config.toml
model = "image VQ-VAE"
dataset = "photos of plants and fungi (iNaturalist)"
bottleneck = "vq"
encoder_activation = "prelu"
decoder_norm = "batchnorm"
init = "kaiming_normal"
muon_scale = "spectral"
grad_clip = 1.0
lr_schedule = "wsd"
Rows from block 7 of the encoder, named by matrix and row number. Rows with one number belong to one channel. Each number is 128 + 32 x the weight over its row's rms, rounded and kept within 0 to 255. All counts start at 0. After the name is the row's rms in percent of the matrix's.
# convs0: first 3x3 conv (encoder.blocks.7.convs.0.weight, 384x384x3x3), inputs 143-153, a 3x3 kernel for each
# convs1: second 3x3 conv (encoder.blocks.7.convs.1.weight, 384x384x3x3, transposed), outputs 143-153, a 3x3 kernel for each
convs0.189 108 [116 132 133 109 118 125 102 140 122 140 151 137 114  74 134 137 100 101 103  97 105 113 125  98 119 153 100  94 117  76 139 136 116 134 143  93 144 101  70 134 190 132 147 177 111 131 189 103 166 206 155 150 187 137 125 151 163 141 159 152 152 138  90 107 103 154  96  85  99 118  89 122 121 138 136 114 114 129 123 121 122  89  76 232  78  43 146  58  77 111 129 153 143 107 150 147 141 138 117]
convs1.189 121 [151 135  95 119 179 170  83 137 175 151 123 156 159 136  78  89 103 140 148  86 130 130 103 153 144 141 137 110 126 141 147 141 106 144 134 146 156 197 196 156 147 196 102 145 166 110  82 141 188 152 127 134 105 128 104 125 122 104  90  81  88 143 159 112  98 124  51 124 124  96 136 111 133 152 144 133 106 137  77 152 119 127 118 131 134 140 147 120 118 106 136 168 171 113 133 135 107 117 137]
convs0.190 097 [107 115 132  66 143 135  95 112  87 121 180 144 110 171  89 158 125 116  57 132 112 119 142 104 150  96  96 153 128 131 103 127  93  85 110  88 119 146 134 121 169 145 131 148 119 158 145 133 121 168 145 131 134 116 180 106 159 172 117 164 164 129 118 138 120 126 201 172 206 141 129 162 146 142 146 127 124 169 174  96 143 129 169 129  88 106 119 119 160 153 137 141 105 116 101 135 140 120  90]
convs1.190 087 [154  69  85 138 152 136 107 139 159 124 106 106  91 129 181 130  97 166 104 140 110 148 123 161 161 109 109 129 113  92 162 193 143 179 184 127  76 161 140 140 170 125  80 136 118  80 111 169 102  60 187 162 107  59 116 101 100 104  59 188 122 120 187 142 114 118 159 141  91 163 135 128 144 121 141 180 150 134 146 118 114 139 107 152 176 169 133 158 103 109 141 101 158 162 126 128 131  79 154]
convs0.191 102 [109 136 142  80 125 147 151 131 100 113 109 121 119 157 103 162 116 126 145  89 109 122 140 102 111 114 137 134 103 184  97  78 132  99 102 123 115 156 168 103 112 164 119 159 156 108 116  83 124 175  97 137 171 132 123 168 120 107 128 139 182 116  97 104 131 109 139  76  97 127 111 135 137 139 116 153 142 139 138 156 123 119 143 123 111  94 137 103 119 135 120 100 122 170 134 199 135 115 151]
convs1.191 109 [138 151 141 198 155 153 124 108 105 133 158 149 111  92 122 134 182 119  86 112 157  94 169  87  86 135  99 120 139 137 178 149 134 163 113 117 104 136 202 107  92 157 122  99 164 101 171 138  69  88  96 170 159  65 129 119 129 159 176 160 128 125 123 105 127  85 118 149 144 107 138  75 121 154 158 174 121 112 132  55 145 148 156 115  76 173 146 120 135 149 148 103 111 175  97 137 170 136 152]
convs0.192 097 [134 157 109  71 143 132 123 161 118 135 145 153 117 117 158 125 146 182 186 159 121 134  83 124 123 165 106  45 116 122 151 118 113 121 107 111 113 115  88 110 100  95  99 140 145  97 138 135 102  43 121 145 126 129 140  90 134 120  63 130 167 172 114 138 163 111  92 104  60 176 184 168 162 115 114 121 112 133 138 137 135  76 123 100 129 108 165 125 118 157 112 127 104 136 107 103 138 140 149]
convs1.192 085 [ 98 121  83 132 103 205  86 107 168 104 163 166 144 132 160 133 115  94 132 161 182 174 122 134  94  97 120  75 117  46 115 141 114 130 138  70 106 107 149 116 136 178 125 101 100 152 163 143 116 193 152 111 152  75 146 111 109 166  71 125 135 141  90 161 101 142 165 102 117 203 121 126  87 129 138 180 128 118  94 135 141  88 141  63 125 133  43  99  67  72 154 152 153  59 111  78  79  81 103]
convs0.193 098 [106 128 127 125 132 120 150 114 146 147 129 113 116 129 115  65  95  64 117 118 138 158 148 116 140  92 110 146 147 154 204 117 115 116 154 121 116 126 102 163 206  70  81 103  80 127 167 110 168 147 144 150 128 123 105 159 111 179  88 177  87 127 111 123  90  86 106  31 128 125 164 107 125 102 109 141 130 133 144 143 112 101  72  51 126  69  82  84  65  85 152 108 152 115  88 170 105 132 142]
convs1.193 118 [118 124  93 107 114 200 167 112 113 142  77  93  83  85 130 143 119 152 105 103 141 111 180 119 123 118 147  95  90  55 145 111 114  97 135  82 122 104 116 141 118 122  76 128  89 114 153 154 132 211 129  54  93 102 154 131 134 173 185 152 186 147 141 180 156 108 112  88 147 133 107 116 169 180 160 153 134  97 168 181 179 140 155 139 163  92 135 211 160 108 147 166 200 158 164 147  96 112 123]
convs0.194 099 [124 149 154 113 134 137 203 149  84 143 140 106 123 107 131 132 117  87 171  60 142 182 120  85 120  72  93 134 159 136 139 126  93 143 118 140 124 119 148 105 150  65  95 137  74 106 105  72  89 138  97  96 126  86 146  75 134 115  75 100 183  87 222 160 126 166 113 121  64 129 192 143 110 129 159 116 120 123 113 133  96 145 151 127 116 165  68  87 176  75 113 133 155  76 131 114 125 135  90]
convs1.194 094 [ 77 133 133  93 157 124 145  62  92 137  95 110 117 110 135 130  78 145  83 124 158 208 112  89  97 122 104  30 128 126 138  78 149 100 146 160  69  85 123 117 112 106 177 114 146 178 101 176 120 117  85 178 107  92  92 140 168  87 117 161 106 163 126 112 121 112 117  83 100 125 126 156 116 101 106 123  87 159 126 135 163 161  82 122 124  83 137 185 128 150  70 134 117 129 160 140 113 114  85]
convs0.195 097 [126 103  94 131 127 129 128 110 172 161 124 141 112 105 160 116 120  96  50 163 140 204 125 182 136 125 181 146 163 131 146 144 137 142 172 161 118 160  95 136 143 126 106 108 111 132  68 147 118  91  89 118  83  79 106  99 239  72 172 125 117 139 105  95 112 208 122 100 156 108 108 102 124 126  95 132 134 111 130 114 128 155 132 160 110  80 126 113 145 126 131 124 124 135 132 120 137 153 138]
convs1.195 089 [130 133 140 125  84 126 143  93  91 134 104 141 122 204 110 156 164 156 129 154 196 116 113 106 167 119 123 100  78 155 113 138 177 135 130 100 129 108 117 114 132 130 132 106 125  97 125 133  97 123 159 164 167 118 100 109 142 107 126  76 173  90  72  86  96 163  91 106 142  42  98 130 167 161  78 141 126 154 144 132 148 116  93 112 108 152 119 112 118  32 129 146  91 161 140  95 130 151 139]
convs0.196 096 [122  87 109 146  90  78 163  99 163  99 122 120 118 117 169  95 134 124 120 177 110 163 180 128  82 121 155 133 115 148 114  92  83 122 127 134 127  95 125 110  98  91 143 108 120 172 135 161 191 121 161 153 135 118 110 135 152 138 123 116 148 197 177 109 132 149 131  98 150  94  93 147 108 110 118  92 124 121 135 112 148 114 147 179 102  86  88 104  98 118 129 123 131 141 103 120 125 156 129]
convs1.196 083 [120 173 145 122 184 143 180 168 176 103 147 118 119 112 133 158 108  99 115 114 117 133 126  95 132  98 119 172 197 115 150 154  86 147 111 128 118 118 145 192 136 173 148 139 133 124 122 179 135 118 155 109 119 156 174 154 103 134 128 134  92  78 134 112  98  75 131 147 158 117 131 163  92 124 183 200 152 172 157 133 137 117 146 139 112  90 106 181 135 156 133  84  99 147 148  91 177 121 140]
convs0.197 101 [115 118 134 129 161 127 108 140 135 160 100 126 117 118 129 112 133 143 113 111 127 146 112 115  87  79 109 157 131 141 126  36  74 117 123 153 146 113 133 109 105 144 144 147 180 142 110 138 127 159 102 107 124 107 116  98  85 127  71  88 113 150 142 148 182 144  97 110 126 112 179 156 147 129 145 151 153 150 122 167 123 102 132 200 173 101 150 111 181 169 144 131 147 107 115 147 136 137 182]
convs1.197 098 [112 147 114 136 121 103 173 141  94 136  97 163 121 100 154  74 117 153 151 137 163 172 192 155 177 122 125 117 149  86 157 135  97 125 133 155 113 118 166 119  24 125 135 144 122 108 133 127 115 173 120 164 160  94 134 131 141 153 163 121 130 106 137 121  97 186 176 122 156 111 157 160 129 154 153 157 123 101 192 111  79 156 154 168 108 148 191 161 182 171 145 146 126 123  84 129 130 138 121]
convs0.198 095 [ 97 137 135 144 147 143 113 119 156 188 155 154 143 138 116 119 135 142 100  89 117 139  91 124  96  60 109 130 121  91  99 127 110 139 171 140 112 123  94 147  82 139 104  99 129 126 151  77 116  75 145 183 154 180 166  52 108  65 122 109 146 188 104 152  82 184 122 186 111 157 136 150 118 111 127 135  88 135  92 135 144 144 122 131 189 156 177 108 169 157 137 138  98 112 141 127 157 122 134]
convs1.198 089 [136 148 115  68  84 141  85 161 189 130 112  70 133 116 158 109  85 119  92  80  95 192 109 171 192 184 146 107 138 183 145 144  93 113 115 141  97  85 107 150 134 142 162 103 148 133 154 119 126 171 123 151 107 103  93 134 162 137 180 137 194 123 128 129 103 102 152 108  97 135 137 155 108 109 118 205  54  84 151 102 119 106  99 153  92 146 121 117 104  66 127 142 117 114  97 127 117 172  83]
convs0.199 099 [103 151 152 142 124 122 137 134 123 105 119  89 117 167 112 147 156 128 135 129 137 135 126 132 137 124 122 168 131 140 104 129 107 107  99 148 120 120 108 103 101 144  78  60 120 125 160 123 102 174 124 110 132  76 120 152 125 209 134 135 128  94  55 158  94 117 122 104 165 152  92 165 186 138 134 154 117 118 154 113 150 167 127 126  80 133 198 129 149 115 124 140 132 136 124 128 141 137 168]
convs1.199 090 [112 124 113 113 196 161  82 124  76  86 138 160  71 160 118  88 127 168 160  97 117 197 151 132 104 146 121 158 103 103 153 121 104 102 141 114  93 108 115 118 132 107 130 120 152 138 163 177 193 141 213 116  96  91 158 239 127 144 115 174 124 101 142 138 177 143 186 194 129 157 105 117 193 143 153 130 133 110 109  58  72 124  86 196  94 122 133 171 112 185 117 186 125 107  60 130 129 140 134]
convs0.200 094 [100  83  95 135 108  84 129 152  98 105 130 136 103 143 116 113 132 102 138  84 173  86  80  98 142 155 148 101 119 164  71 133 150 101 144 122  89 121 102 117 131  64 135  92 150 163 118 140 146 108 162 154 141 111  95  93 163  52  70 185 131 112 156  99 117 167 113 156 162  86 146 139 161 115  98  76 153 107  75 131 144 118 129 122  52  82 136  91  52 179 130 140 128 143 157 130 100 149 177]
convs1.200 093 [145  75  88 155 100  95 155  54 133 167 126 110 114  87  84 122 115 105 126 147 183 136 102 120 127 148 110 130  92 164 141  25 111 139 141 103 142  94 127 105 108  50 122 104  91 159 121 122 165 151  71 123 142  68 134 128 134 169 136  64 117 153 126  93  92 135 168 109 158 124 144 105  87 101 143  46 108 148  91 135 174 139 138  86  99 146 138 144 146 139 134 144 174 158 168  86 120 113  71]
convs0.201 099 [102  91 111 131 143  96 133 156 135 118 140 106 125 109  81 143 166 124 158 255 160 192 205 195 180  95 156 137 116 157 153  86 137 143 122 134 105 104 135  95  90  93 105 138 119  81 191 149 137 137 127 122 110 100  71 143 102  82  84  99  67 100  88 128 165 113 149 107  85 127 135 102 124 116 117 122 157 107 132 111 112 168 151  69  66 131 134  71 119  83  85 108 156 131 120 115  86 119 131]
convs1.201 093 [153 161 219 134 204 146 134 124 142 165 138 147 140 137 139 136 136 142 105 110 136 145 129 136 118  45 122 131 158 118 156 132 145 143  71 107 182 160 178 127 139 149 101  87 127 145 118 123 119 130  59 177 127 174 129 137 120 139 140 139 196 245 145 159 125 123 122 144 114 102 102 151  51 126 125  78  93 139 176 105 104 165 185 146 119 131 105 138 127  96 104 145 104 148 174 159 120 128 124]
convs0.202 096 [136 123 108 133 131 122 172 140 179 158 156 116 122 122 155 115 123 111 124 164  99 141  72 130 148  93 161  92  60 101 118 146  85 115 109 101 122  94 173 157  89  76 171 123 190 119 107 113 107 152 131 113 128 130 209 145 203  94 112  31 157 145 152 147 119 168 120 180 145 100 163 170 136 139 135 127  98 155 148 134 151  80 160 152 128 146 103  76 120 106 106 105 116 165 109 145 110 112 146]
convs1.202 089 [103 140  81 150 168 130 171 120  87 138 112 129  96 108 130  75  74  90 138 141 102 167 175 155 143 170 137 123 111 146 134 148 152 100  94 143 101  92 100 112  93 121  82 118  79 154 149  91  69 130 138 117 117 142 109 108  82  56 102 160 133 132 142 166 137 195 112 118 110 102 101 122 122 112 122 123 139 124 139 127 101 134 131 110  92 128 123 152 153 156 115  86  94 115 126 100 124 101 102]
convs0.203 093 [112 153 112 151 169 178 118 161 126 156  87 193  94  97 117  97 128 140 125  77 105 104 156  94 141 122 102 119 119 114  95 113 114 123 113 100 133 132 110 138  98 119 125 154 139  89 134 140  70  63 161 146 119 164  75 111 132 148 181 110 104  96 144 157 157 123 173 111 135 144 147 121 145 148 102 167 133 130 131 110 130 153 122  82 153 116  79  94 100 120  92 151 111  78 181 114 132 141 123]
convs1.203 073 [143 113 150 139 183 136 193 213 123  97 159 166 136 121 189  78 137 181 135 163  79 140 138 113 129 117  51 118 154 131  70 204 140 118  84 145 145 140  97  99 113 127 144 166 157 187 151 146 125  70 110 147 108 103 154 124 152 127 164  54 106 163 137  72  77  90 115 165 167  93  61 101 160 172 106 100 191  81  89 129 104 152 145 121 153 123 148 156  88 104 108 152 153 160 108 136 118 108 112]
convs0.204 112 [142 124 139 161 154 128 156  95  82 125 115 115  97 128 123 111  99 132 101 133 109  92 158 119 140 156 121  96  72  88 119  87  96 105 145 159  90  39 107 102 149 128  78  76  30  89  86  93 111 136 115 112 141 136 119 136 127  95 113 159 112 135 150 149 170 134 155 150 106 137 102  79 145 162 131 135 139 139 127 133 117 182 149 139 171  96  57  52   0   0 160 142 140 145 132 137 140 134 106]
convs1.204 143 [ 70  85  62 130 134 129 113 148 109 160 138 167 142 129 124 113 148 120 117 126 137 118 134 101 125 129 131 187 146 146 150 153 133 121 152 104 195 180 192 189 142 174 152 162 198 125 137 160 190 146 124 148 121 129 149  96  69 107 103 150 135 154 110 130 165 159 164 150  97  83  58 115 107  95 129 100  86  94 150 105 107  13  23 108  19  78 112 111 142  88 116  97 102 147 134 106 147 124 167]
convs0.205 099 [131 114 106 135 156 177 145 161 159 134 134 105 135 184 130 171 156 104 114 144  78 140  81 105  96 150 137 113 141 197 101 105 120 105 118 108 101 112 138  69 100 159  91 116 172 145  80 139  86  82  91  71  83 121 137  95 152 101 139   2 152  93 122 147 104 124 141 188 182 160 126 132 153 149 123 128  96 164 145 152 113  76 119  74 122 136 135  89 136  71  80 108 126 133 120 175 130 132 100]
convs1.205 099 [117 125 128 144  70 152 128 149 124 137 146 113 139 182 154 102 151 148 106 110 131 109  95 124 130 148 103 143 147  83 138 153  98 132 176 116 119  60 136  85  89 149  85 101 122 117 176 190 187 157 136  84  75 170 124 145 222  78 179 160 132 149 112 135 112 135 130 148 147 104 130 127 111 136 138 180 158 161  72 125 105 158 145  88 151 155  93  86 162 164 124 141 146 170 105 112 121 134 127]
convs0.206 113 [119 137 155 128 125 115 112 117 115 116 120 109 255 117 147 155 125 135 142 131 115  46 136  97 138 122 109 137 137 115 142 192 124 140 138 124 105 129 146  84 123 114 130 130 140 114 117 127 174 154 149 162 142 131 118 100 136  81  93 101 145 142 101 131 127 117 146  93 104 128 124 126 129 113 127 133 123 147 127 133 140  98 117 150  36 108 146  96 157 144  98 129 113 103 125 110 122 120 111]
convs1.206 157 [148 181 129 165 122  46 154 114 127 150 109 107 128 117 220  87 135 125 136 119 100  98  99  62 127 148 104 121 108 161  99 144  61 149 122 151 143 155  97  96 116  36 114 103 123 154 141 102 140  92 172 104 140 140 104 104 128  92 133 128  78  87 136 109 151 151  99 156   0  88  98 135 132 152 117 134 139 167 111 133 158 137 101 151 143 142  28 167 138 134 115 125 113 140 104 132  92 150 140]
convs0.207 094 [133 124 114 153 150 111  99  85 131 153 117 125 105 142 107 135 178 129 151 129 109 166 162 150 112 143 138 129 146 110  99 139 153 123 143 122 145 112 144 138 120 157  85 109 129 113 122 112 151 101 118 147 155 109 116 149 168 116 146  80 100  95  60  72 127 130  95 118 112 112 169 110 130 140 136 122 110 126 122 116 115 106  43  65 134 140  91  99 157  48 119 149 149  98 130 157 177 110 134]
convs1.207 096 [ 80  75 135  94  96 117 111 105 171 125 196 205 136 132 156 188 141 153  97 114 112 139 167 156 107 152 159  87  93  16  93 150 126 108 168 153 142 187 127 170 159 168 175 155 100 159 135 129  90 140 112  95 101  84  96  86  85 106 135 127  72 112 142 119 107 125 142 142 119 113 177 149  98 125 149 155 148 117 125 150 120 136 133 140 162 107 182 124 141 106 159 146 134  85 112  73 104 103 121]
convs0.208 096 [164 190  86 177 138 125 128  93 118 167 117 101 147 137 118 140 153 124 137 113 144 139 127 106 121 127 109  97 122 138 130 152 156 184 152 142 132 149 122 137 142 179 161 107  93 199 129 129 136  61 114 187 104 108 158 113 144 143  77 143  29 154 151 158 150 136 175 159 142 147  97 145 133 107 167 172 116 149 171 122 101 111 145 102 206 169 116 174 118 114 132  95 164 138 119 145 121 145 123]
convs1.208 089 [ 88 186 106  66  93  97 109 127  98  94  89 147 124  88 113  74 120 159  92 158  91  98  96 182 125 150 161  99  75  88  74  72  86 138  98 139 114  70 109 110  89 148 155 134 178 106 101 105 118 174 186 108 102 133 132 165 127 133 109 156 150 114 104 137 147  95 135 100 100 137 134 173 143  70 135 157 175 106 106 126 136 109 116 116 109 164 151 124 150 187 119 154 125 121 136 120 133 145  96]
convs0.209 100 [142 115 142 134 149 161 126 172 171 127  97  71 153 105  92 186 182 148 141 154 107  39 169  91 154 177 149 100 133 155 105 146 114 100 111 153  87 130  97 146 136 119  98 159  85 102 127  84 129  89 143 147 118 116 168 154 164  65 163 160 117 125 142 204  99 105 122 175 149 168 132 120 117 113 103 118 128 114 118  94 101  68 111 102 116 110 111 113 170  38 115  39  95 131  91 110 108 150 117]
convs1.209 096 [130 142 165 138 128 107  67 140 146 137 153 125 140 102  65  80 198 119 121  71 133 116  77  74 106 175 125  79  60  90 114 110  60 106 127 182 117 116 133 119 122 101 124  56  94 101 125 103 122 114 161 148 161 143 102  67  99 158 146 105 126 134 100 138 162 103 134 133  91 134 158 116 117 119  99 118  94 160  96 155 127 132 126 110 110 167 143 117 125 132 152 158 124 119 130 158 106  58 139]
convs0.210 102 [104 135 133 165 157 109 119 125 135 123 115 126 164 102 106 109 189 176 134 127  61 133 130 172  91 143 120 109 128  96 150  59  95 155 128 102 110 166 152 160 120 109 108 111 127 122 147 137 137 136 107 111 161 151  89 154 119 100  77 132 105 139 147 165 182 155 111 147 107 135 139 107 127 107 122 119 120 112 176 134 151 135 162 135 175 139 129 167 100 108 109 113  99  97 154 134 127  95 122]
convs1.210 080 [175 137 188 163 130 137 130 112 109  98 128 136 125 100 143 115 135 120  99 117 120 119 119 148  83 120 121 128 152 145  46 147 126 121 134 137 147 148 215 118 186 137 187 141 129  78 180 109 135 136 198  99  88  81 151 158 114 171 111  85  97 172  64 152 112 142 125  70 196 169 169  82 156 132 126 115  71 133 126 113 100 146 159 102 146 130 119 119 121 121 130 148 107 129 115  93 171 140 187]
convs0.211 095 [157 155 130 104 112 129 133 107 135 113 135 121 104 133 119 119 102 124 108  95  56  45 100  77 207 129 114  83 106 158 155 184 140 187 169 154 147 123 140 115  82 153 157 185 156 140  94 126  91 125 153 135 123 131 111 144 128 125 159 175 140 121 146 164  82 139 152  89 140 180 147  98 112 135 118 113 160 114 151 145 142 131  74 106 153  72  46 136 181 159 120 116 138 128 118 125 123 116 101]
convs1.211 093 [146 177 130 125 202 149 133 129  87 107 109 169 143 142 134  85 119  87 136 143 112 142 153 151  56  98 144 129 111 154 187 190 132 113 122 144 109 141  71 122 103  81 182 210 139 167 117 134 120 160 106 122 135  64 117 158 128 129 130 117 108 121 132 137 148 141  87 163 100 140 165 106 104 136 115 125  98 153 128  96  74  93  82 162 134 177 172 105 133 142  55  46 111  77 113  99 148  86 136]
convs0.212 094 [156 129 150 140 145 128 150 149 166 114 140 138 121 140 138 151 140 194 107  93 110  94 104  61 162 119 141 144 161 103 134  52  93 103  93 127 139 167 129 156 178 180 128 130 150 184 132 161 118 134 171  69 127 180 118 139 134  79 127 121 148 111 151 124 117  83  69 123 101  91 141 104  98 131 150 119 142 104 135 122 114 118 172 142  88 182  98 146  94 119 107 112  93 137 105 123 147  94 108]
convs1.212 086 [ 87 163 114 106 151 154 120 142 187  92 108 138 137 154 108 130  75 110 177 143 122 111 159 148 104 116 131 110 137 150  94 121 157 100 156 149 147 146 138 192 170 153 183 103 152 141 147 167 127  78  97 144 127  90  95 108 115  77  68 118 124  91  75  93 174 133  86 124  74 108 122  83 178 159  91 139 112 110  85 158 141 149 195 144 126  92 162 133 111 147 119 132 147 116 156  96 124 146 103]
convs0.213 097 [145 117 105  78  90 170 125  96 103 144 113  79  88 165  96 129 108 106 118  90  77 114 170  92 128 148 105 156  80 140 140 126  96  93 115 105 130 123 119 140  97  75 158 127  95 132 167 156 142 127 133 161 161 105 113  86 128  73 231 172  95 155 226 121 120  82 157 135 130 107 155 112 113 143 129 166 120 127  92 122 115 151  90 143 170 161  96 147 129 154 148 106 133 152 146 116 153 104  98]
convs1.213 089 [159 111 133  47  61 107 125 157 145 164 140 136 141 114 120 123 103  92  79 106 138 116 182 135 120 117 129 170  71  73 168  93 114  96  89 172  51 107 105 136  92 148 162 160 145 103  90  78 122 176 120 151 118  97 161 105 101 135 142 122 151 116  93 114 101 149 144  88  88 128 124 158 101 145 121 141  89 142 115 117 169 139 108 137 124 161  92 157 139 172 160 121 107 120 137 154 115 144  95]
convs0.214 103 [110 130 150 136 108 132  80 113 104 255 117 107 129 105 140 111 131 129   0 165 111  56 136 118 162 170 119  95 146 171 129 141 159 121 124 128 133 155 127 173 135 139 129 140  85  89 108 160 141 164 130 155 145 102 114  88  95  94 149 158 133 126 121 248 134 152 170 150 145 126  93 147 139 182 115 148 127 105 138 113 110 196 136 111 141 117 126 126  91 105 210 122 118  97 155 124 115 146 125]
convs1.214 109 [183 117 148 152 103  95 114 137  61 118 108 136  83  94 125 123 117 127 148  97 134 117  91 134 103 114 168  92 119  99  63 120 132 108 100 119 125  83 158 119 104 137 160  98 176 122 131 160 115 112 111 151 169 122 104 108 109 128 145  90 106  90 125  94 122 103 142 159 142 148 114  94 151 168 117  59 140 155  88 120 159 120 161 129 162 172 141 124 108 133 134 106 140 169 124 127  79 156 103]
convs0.215 097 [169 140 183 152 168 144 137 125 165 117 128 123 126 122 151  83 144  99 144 151 124 196 175 125 147 179 124 104 116 135 111 145  90  81 116  69 136 132 188 110 114  93 168 173 172 120 109 115 108 137 133  67 139 135 161  57  97 106  82 130  98 137 108 124 151 115 169 120 105 116 130 155 135 137 152 125 153 159 119 131 145 133 103 106 122 144  69 149 163 103 170 146 162 150 105 166 100 104  85]
convs1.215 096 [ 97 124  69 115 114  92 110  67  74 141  87 142 103 135 117 141 120 104 161 177 153 110 155 112 106 104 132  73 157 160  93 132  65 186  86  87 146 184 116 196  92  97 140 113  86 134 108 153 146  54  87  82 165  99 174  90 149 179 117 144 128 170 131  76 198 104 142 148 158 148  94 122 104  77 134  92 123 145 155 106 132 164 123 120 121 132 126 120 141 141 121 115 103  84 114 125 176 131 127]
convs0.216 098 [101  95 123 159 125 152  89  81 134 179 149 128 151 106 198 134  93 154 114 119 117 136 100 122  97  85 117 139 120 114 161 125 161 162 117 136 121 144 156 117  90 148 138 140 137 143 145 150 109 123 169 114 126 141 140  94 132 118 120 129 118 151 120 102 159 134 149 169  97 127 141  79 120 105 105 134 146 124 134 140 124  66  75 130  69 171 118  74 119 115 113  99 125 116  98 129 121 152 143]
convs1.216 109 [132 132  76  57 105  98 109 112 145 141 121 113 111 115 119 147 112 120 114 110 113 129 132 153 106  91 132 120 142 115  92  44 110 118 128  79  70 157 173  97  77 130 113 180 145  80 107 131  97 132 112 103 115 129 148 144 157 180 160 119 118  85 142 123  82 143 107  94 116  91 105  91 136 127 125 180 164 153 105 119 151 140 122 109 137 111  93 196 149 141 162 103  73 157  89  95 120 177 110]
convs0.217 104 [123 166 118 136 161 132 110 128 129 139 135 105 141 188 102  86 132 126 130 160 120 147 205 173 161 136 119 131 156 142 115 128  86 151 147 125 107 136 192 129 114 138 111 136 159 140 116 148 195  85 122 194 118 125 122 155 121 185 138  64 115 159 132 106 101  97  92 181 137  74 121 128 123 155 134 168 136 152 154 170 143 139 185 159 150 213 203 106 134 122 129 118  91 118 159 112 159 132 137]
convs1.217 109 [129 117 130 154  62 124 104 114 106 105  98 176 146  81 122 115 148 125 159  97 135  76  59 143 108 128 110 186 174 141 135 128 142  94 122 195 121  56 108 113 102 116 103  97 138 136 113 110 145 185  72  87 188 110 180 137 158 125 119 141 129 104 141 115 152  99 130 209 154 166 162 153 117 130 128  73 135  99  95 158 161  84  91  53 122 130 141  97 143 125 122 140 105 114 107 110  70  88  87]
convs0.218 097 [122 107 124  88 116 155  93 125 104 120 204 102  91 136 112  99 116 134  65 149 115 162 125  81 113 147 135 134 140 159 164 174 121 158 158 134 130 112 176 161 118 183 142 146 130 144 139 129 171 115 139 150 139 102 166  94 152 167 126 138 140  88 169  38  68 122  90 120  58  88 126  97 109 167  59 130 129 106 141 157 169 114 132 124 157 113 166 194  78 115 156 121 127 142 174  84 118 142 123]
convs1.218 084 [ 92 104 136  63 118 167 159 160 149 128  84 111 193 100 137 100 105 158 134  34 100 125 110 108 112 131 128 126  85  62 109 145 187  59 123 183 123 139 143 115 164 180 127 151 140 117 111  97 134 126 147 115 100 110 128 126 143 144 155  84 145 136 133 117 139 121 152 100 134 147  82 103 148 131 122 113 158 175 122 142 147 148 136 101 172 139  94 224 137 124 160 173 118 161 109 176 146 161 141]
convs0.219 101 [ 93 102 155 119 131 123 121  79 131 165 157  70 127 173 127 160 132 123 163 165 122 100 180 159  84  97 133 131 150 136 110 166 107  85 134 107 124 123 153  88 104  69  99 104 114 153  94 166 188 137 178 135 103 122 106 139  98 168 127 136  88 114  82  98 199 114 128 173 171  55 101 147 143 116 115 115 114 165 112 135 158 120 184 124 130 164 126 106 109 114 126 126 136  96 142 111  97  90 143]
convs1.219 106 [124 128  78 176 131  54  90  76  75 116 156 121  96  73 140 138 154 125 119 161 106 147 130  78 137 137 111 237 198 121 140  73  78 153 148 146 186  77 154 128 118 140 113  94  74 113 100 140 168 165  88 162 177 137 101 114 116 114 100 149 138 144 145 122  98 131  73 111 181 129 144 144  89 119 130  67 149 111 117 106  76  80 146 154 138 128 124 146 136 142 145 215 201 101 152 143  88 127  80]
convs0.220 107 [122 120 122 144 183 159 140 138 165 118 145 132 171 194 165 141 167 180 152 108 125 136  99 111 157 135 113 100 139 158 160 118 101 142 123 112 111 142 117 128 189 165 130 179 110 138 147 111 152 173 155 152 189 117  87 129 138 118 110  88  81 100 116 152 147 135 143  96  97 151 162 134 142 109 121 124 127 109 129 136 122  95  83  83  91 147 139 112 161 104 136 135 139 158  99 127 122  81 127]
convs1.220 115 [103  46 113  79 133 119 145 152 199 151 143 128 140 154 129  98 110 104 144 101 136 163  95 142 114 120 102 125 140 167 192 159 130 142 127 138 147 177 115 154 166 174  89 111 181 106 119 110 167 170 141 173 176 123 118 117 136  83 132 160 106 129 131 122 158 152 149 146 108 128 150 120 112 105  85 106 144  90 137 119 101 176  85 153  73  81 147 147 112 165 168 150 111 108 117  72 147 140 103]
convs0.221 096 [126 166 163 133 149 140 160 193 127  89 130  93 125 132 128  89  75 140 146 207 102  79  96 156  96 107 132 113 107  92 155 158 135 106  84  98 115 118 130 156 136 160 187 148 161  99 136 155 187 146 114 143 170  57  95 158 134  94 202 136 153 210 133 118 110 137 137 120 151 155 143 181 142 125 117 103  96  87  97  96 119 157 107  44  50 128 101 113 108 150 110  98 137 154 122 139 134 115 100]
convs1.221 091 [ 84  91  90 142 143 149 137 116 163 135 153 145 190 129 112 174 106 119  95 115 121 149 154 149 128 122 141 135  71 130 119 100 161  78 137 134 123 131 123 119 114 113 125 143 106 148 131 160 124 138 140 102 148 161 133 177  92 111 103  97  89 121 134 107  79 119 111 153 151 109 134 116  87 141  70 143  78 114 142 134 132 136 155 123 155 177 148 115 151 176 108 109 118  72  90 151  92 160  99]
convs0.222 121 [140 143  79 122 140  98 137  93 132 135 124 152 128  86 121 119  96 128 144 132 139  89  95 131 123 173 137 140  94 117 127 127 162 128 105 135 140 127  95 109 120  99  95  88  96  86 128  62 105 190 114  93 121 127 145 148 127 150 113 159 128 155 131 151 159 144 144 134 137 148 106 133 136 134 137 134 104  99 141 115  99 110 186 175  94  76 152 141 146 133 113 153 142 147  83 131 137 145 146]
convs1.222 156 [117  96 130 112 109 166 102 110  82  92 111 116 147  91 133 129  74 115 109 135 140 135 117 124 153 127 102 219 147 161 185 107 164 169 201 176 107 165 162 126 168 142 149 154 157 177 181 139 112 154  97  93  60 125 156 143 120 166 176  84 106 144 127 117 111 117  93 106 124 114 113 149 143 176 129 192 122 112 144 139 100 183 148 143 155 186 106  54 106 138 168 159  96  85  99  85  72 113 151]
convs0.223 100 [ 75 112 121 122 159 176 128 139 134 111  90 105  92  89 123  92 127 100 128 122  79 161  55 104 162 144 115 119  87  77  96 120  72 110  84  92 112 102 157 121  71 156 122  75 144 144 113 131  91 150  96 115 165  98 120 123  93 128  62 113 117 150  76 145 141 159 171 201 142 102 104 112 123 133 139 131 140 124  89 101 131 210 185 144 166 117 160 135 158  90 138 152  96 110  97 139 145 138 142]
convs1.223 101 [142 149 133  81 147 110 130 168  93 137 145 184 119 113 182 142 113 128 143 109  69 161 139 131  92 149 112 157 164 127 147  74 137 145 106 143 114 118 156 109  36 149 130 141 116 153 150 117 133 133 132 174 115 101 124 126 117 146 162 164 103 126  97  95 151 142 137 166 132 139 116 145 149 127 155 139 166 139 197 130 140  93  86 138 118 119 131 157 103 126 118 146 142 114  76 140 139 177 111]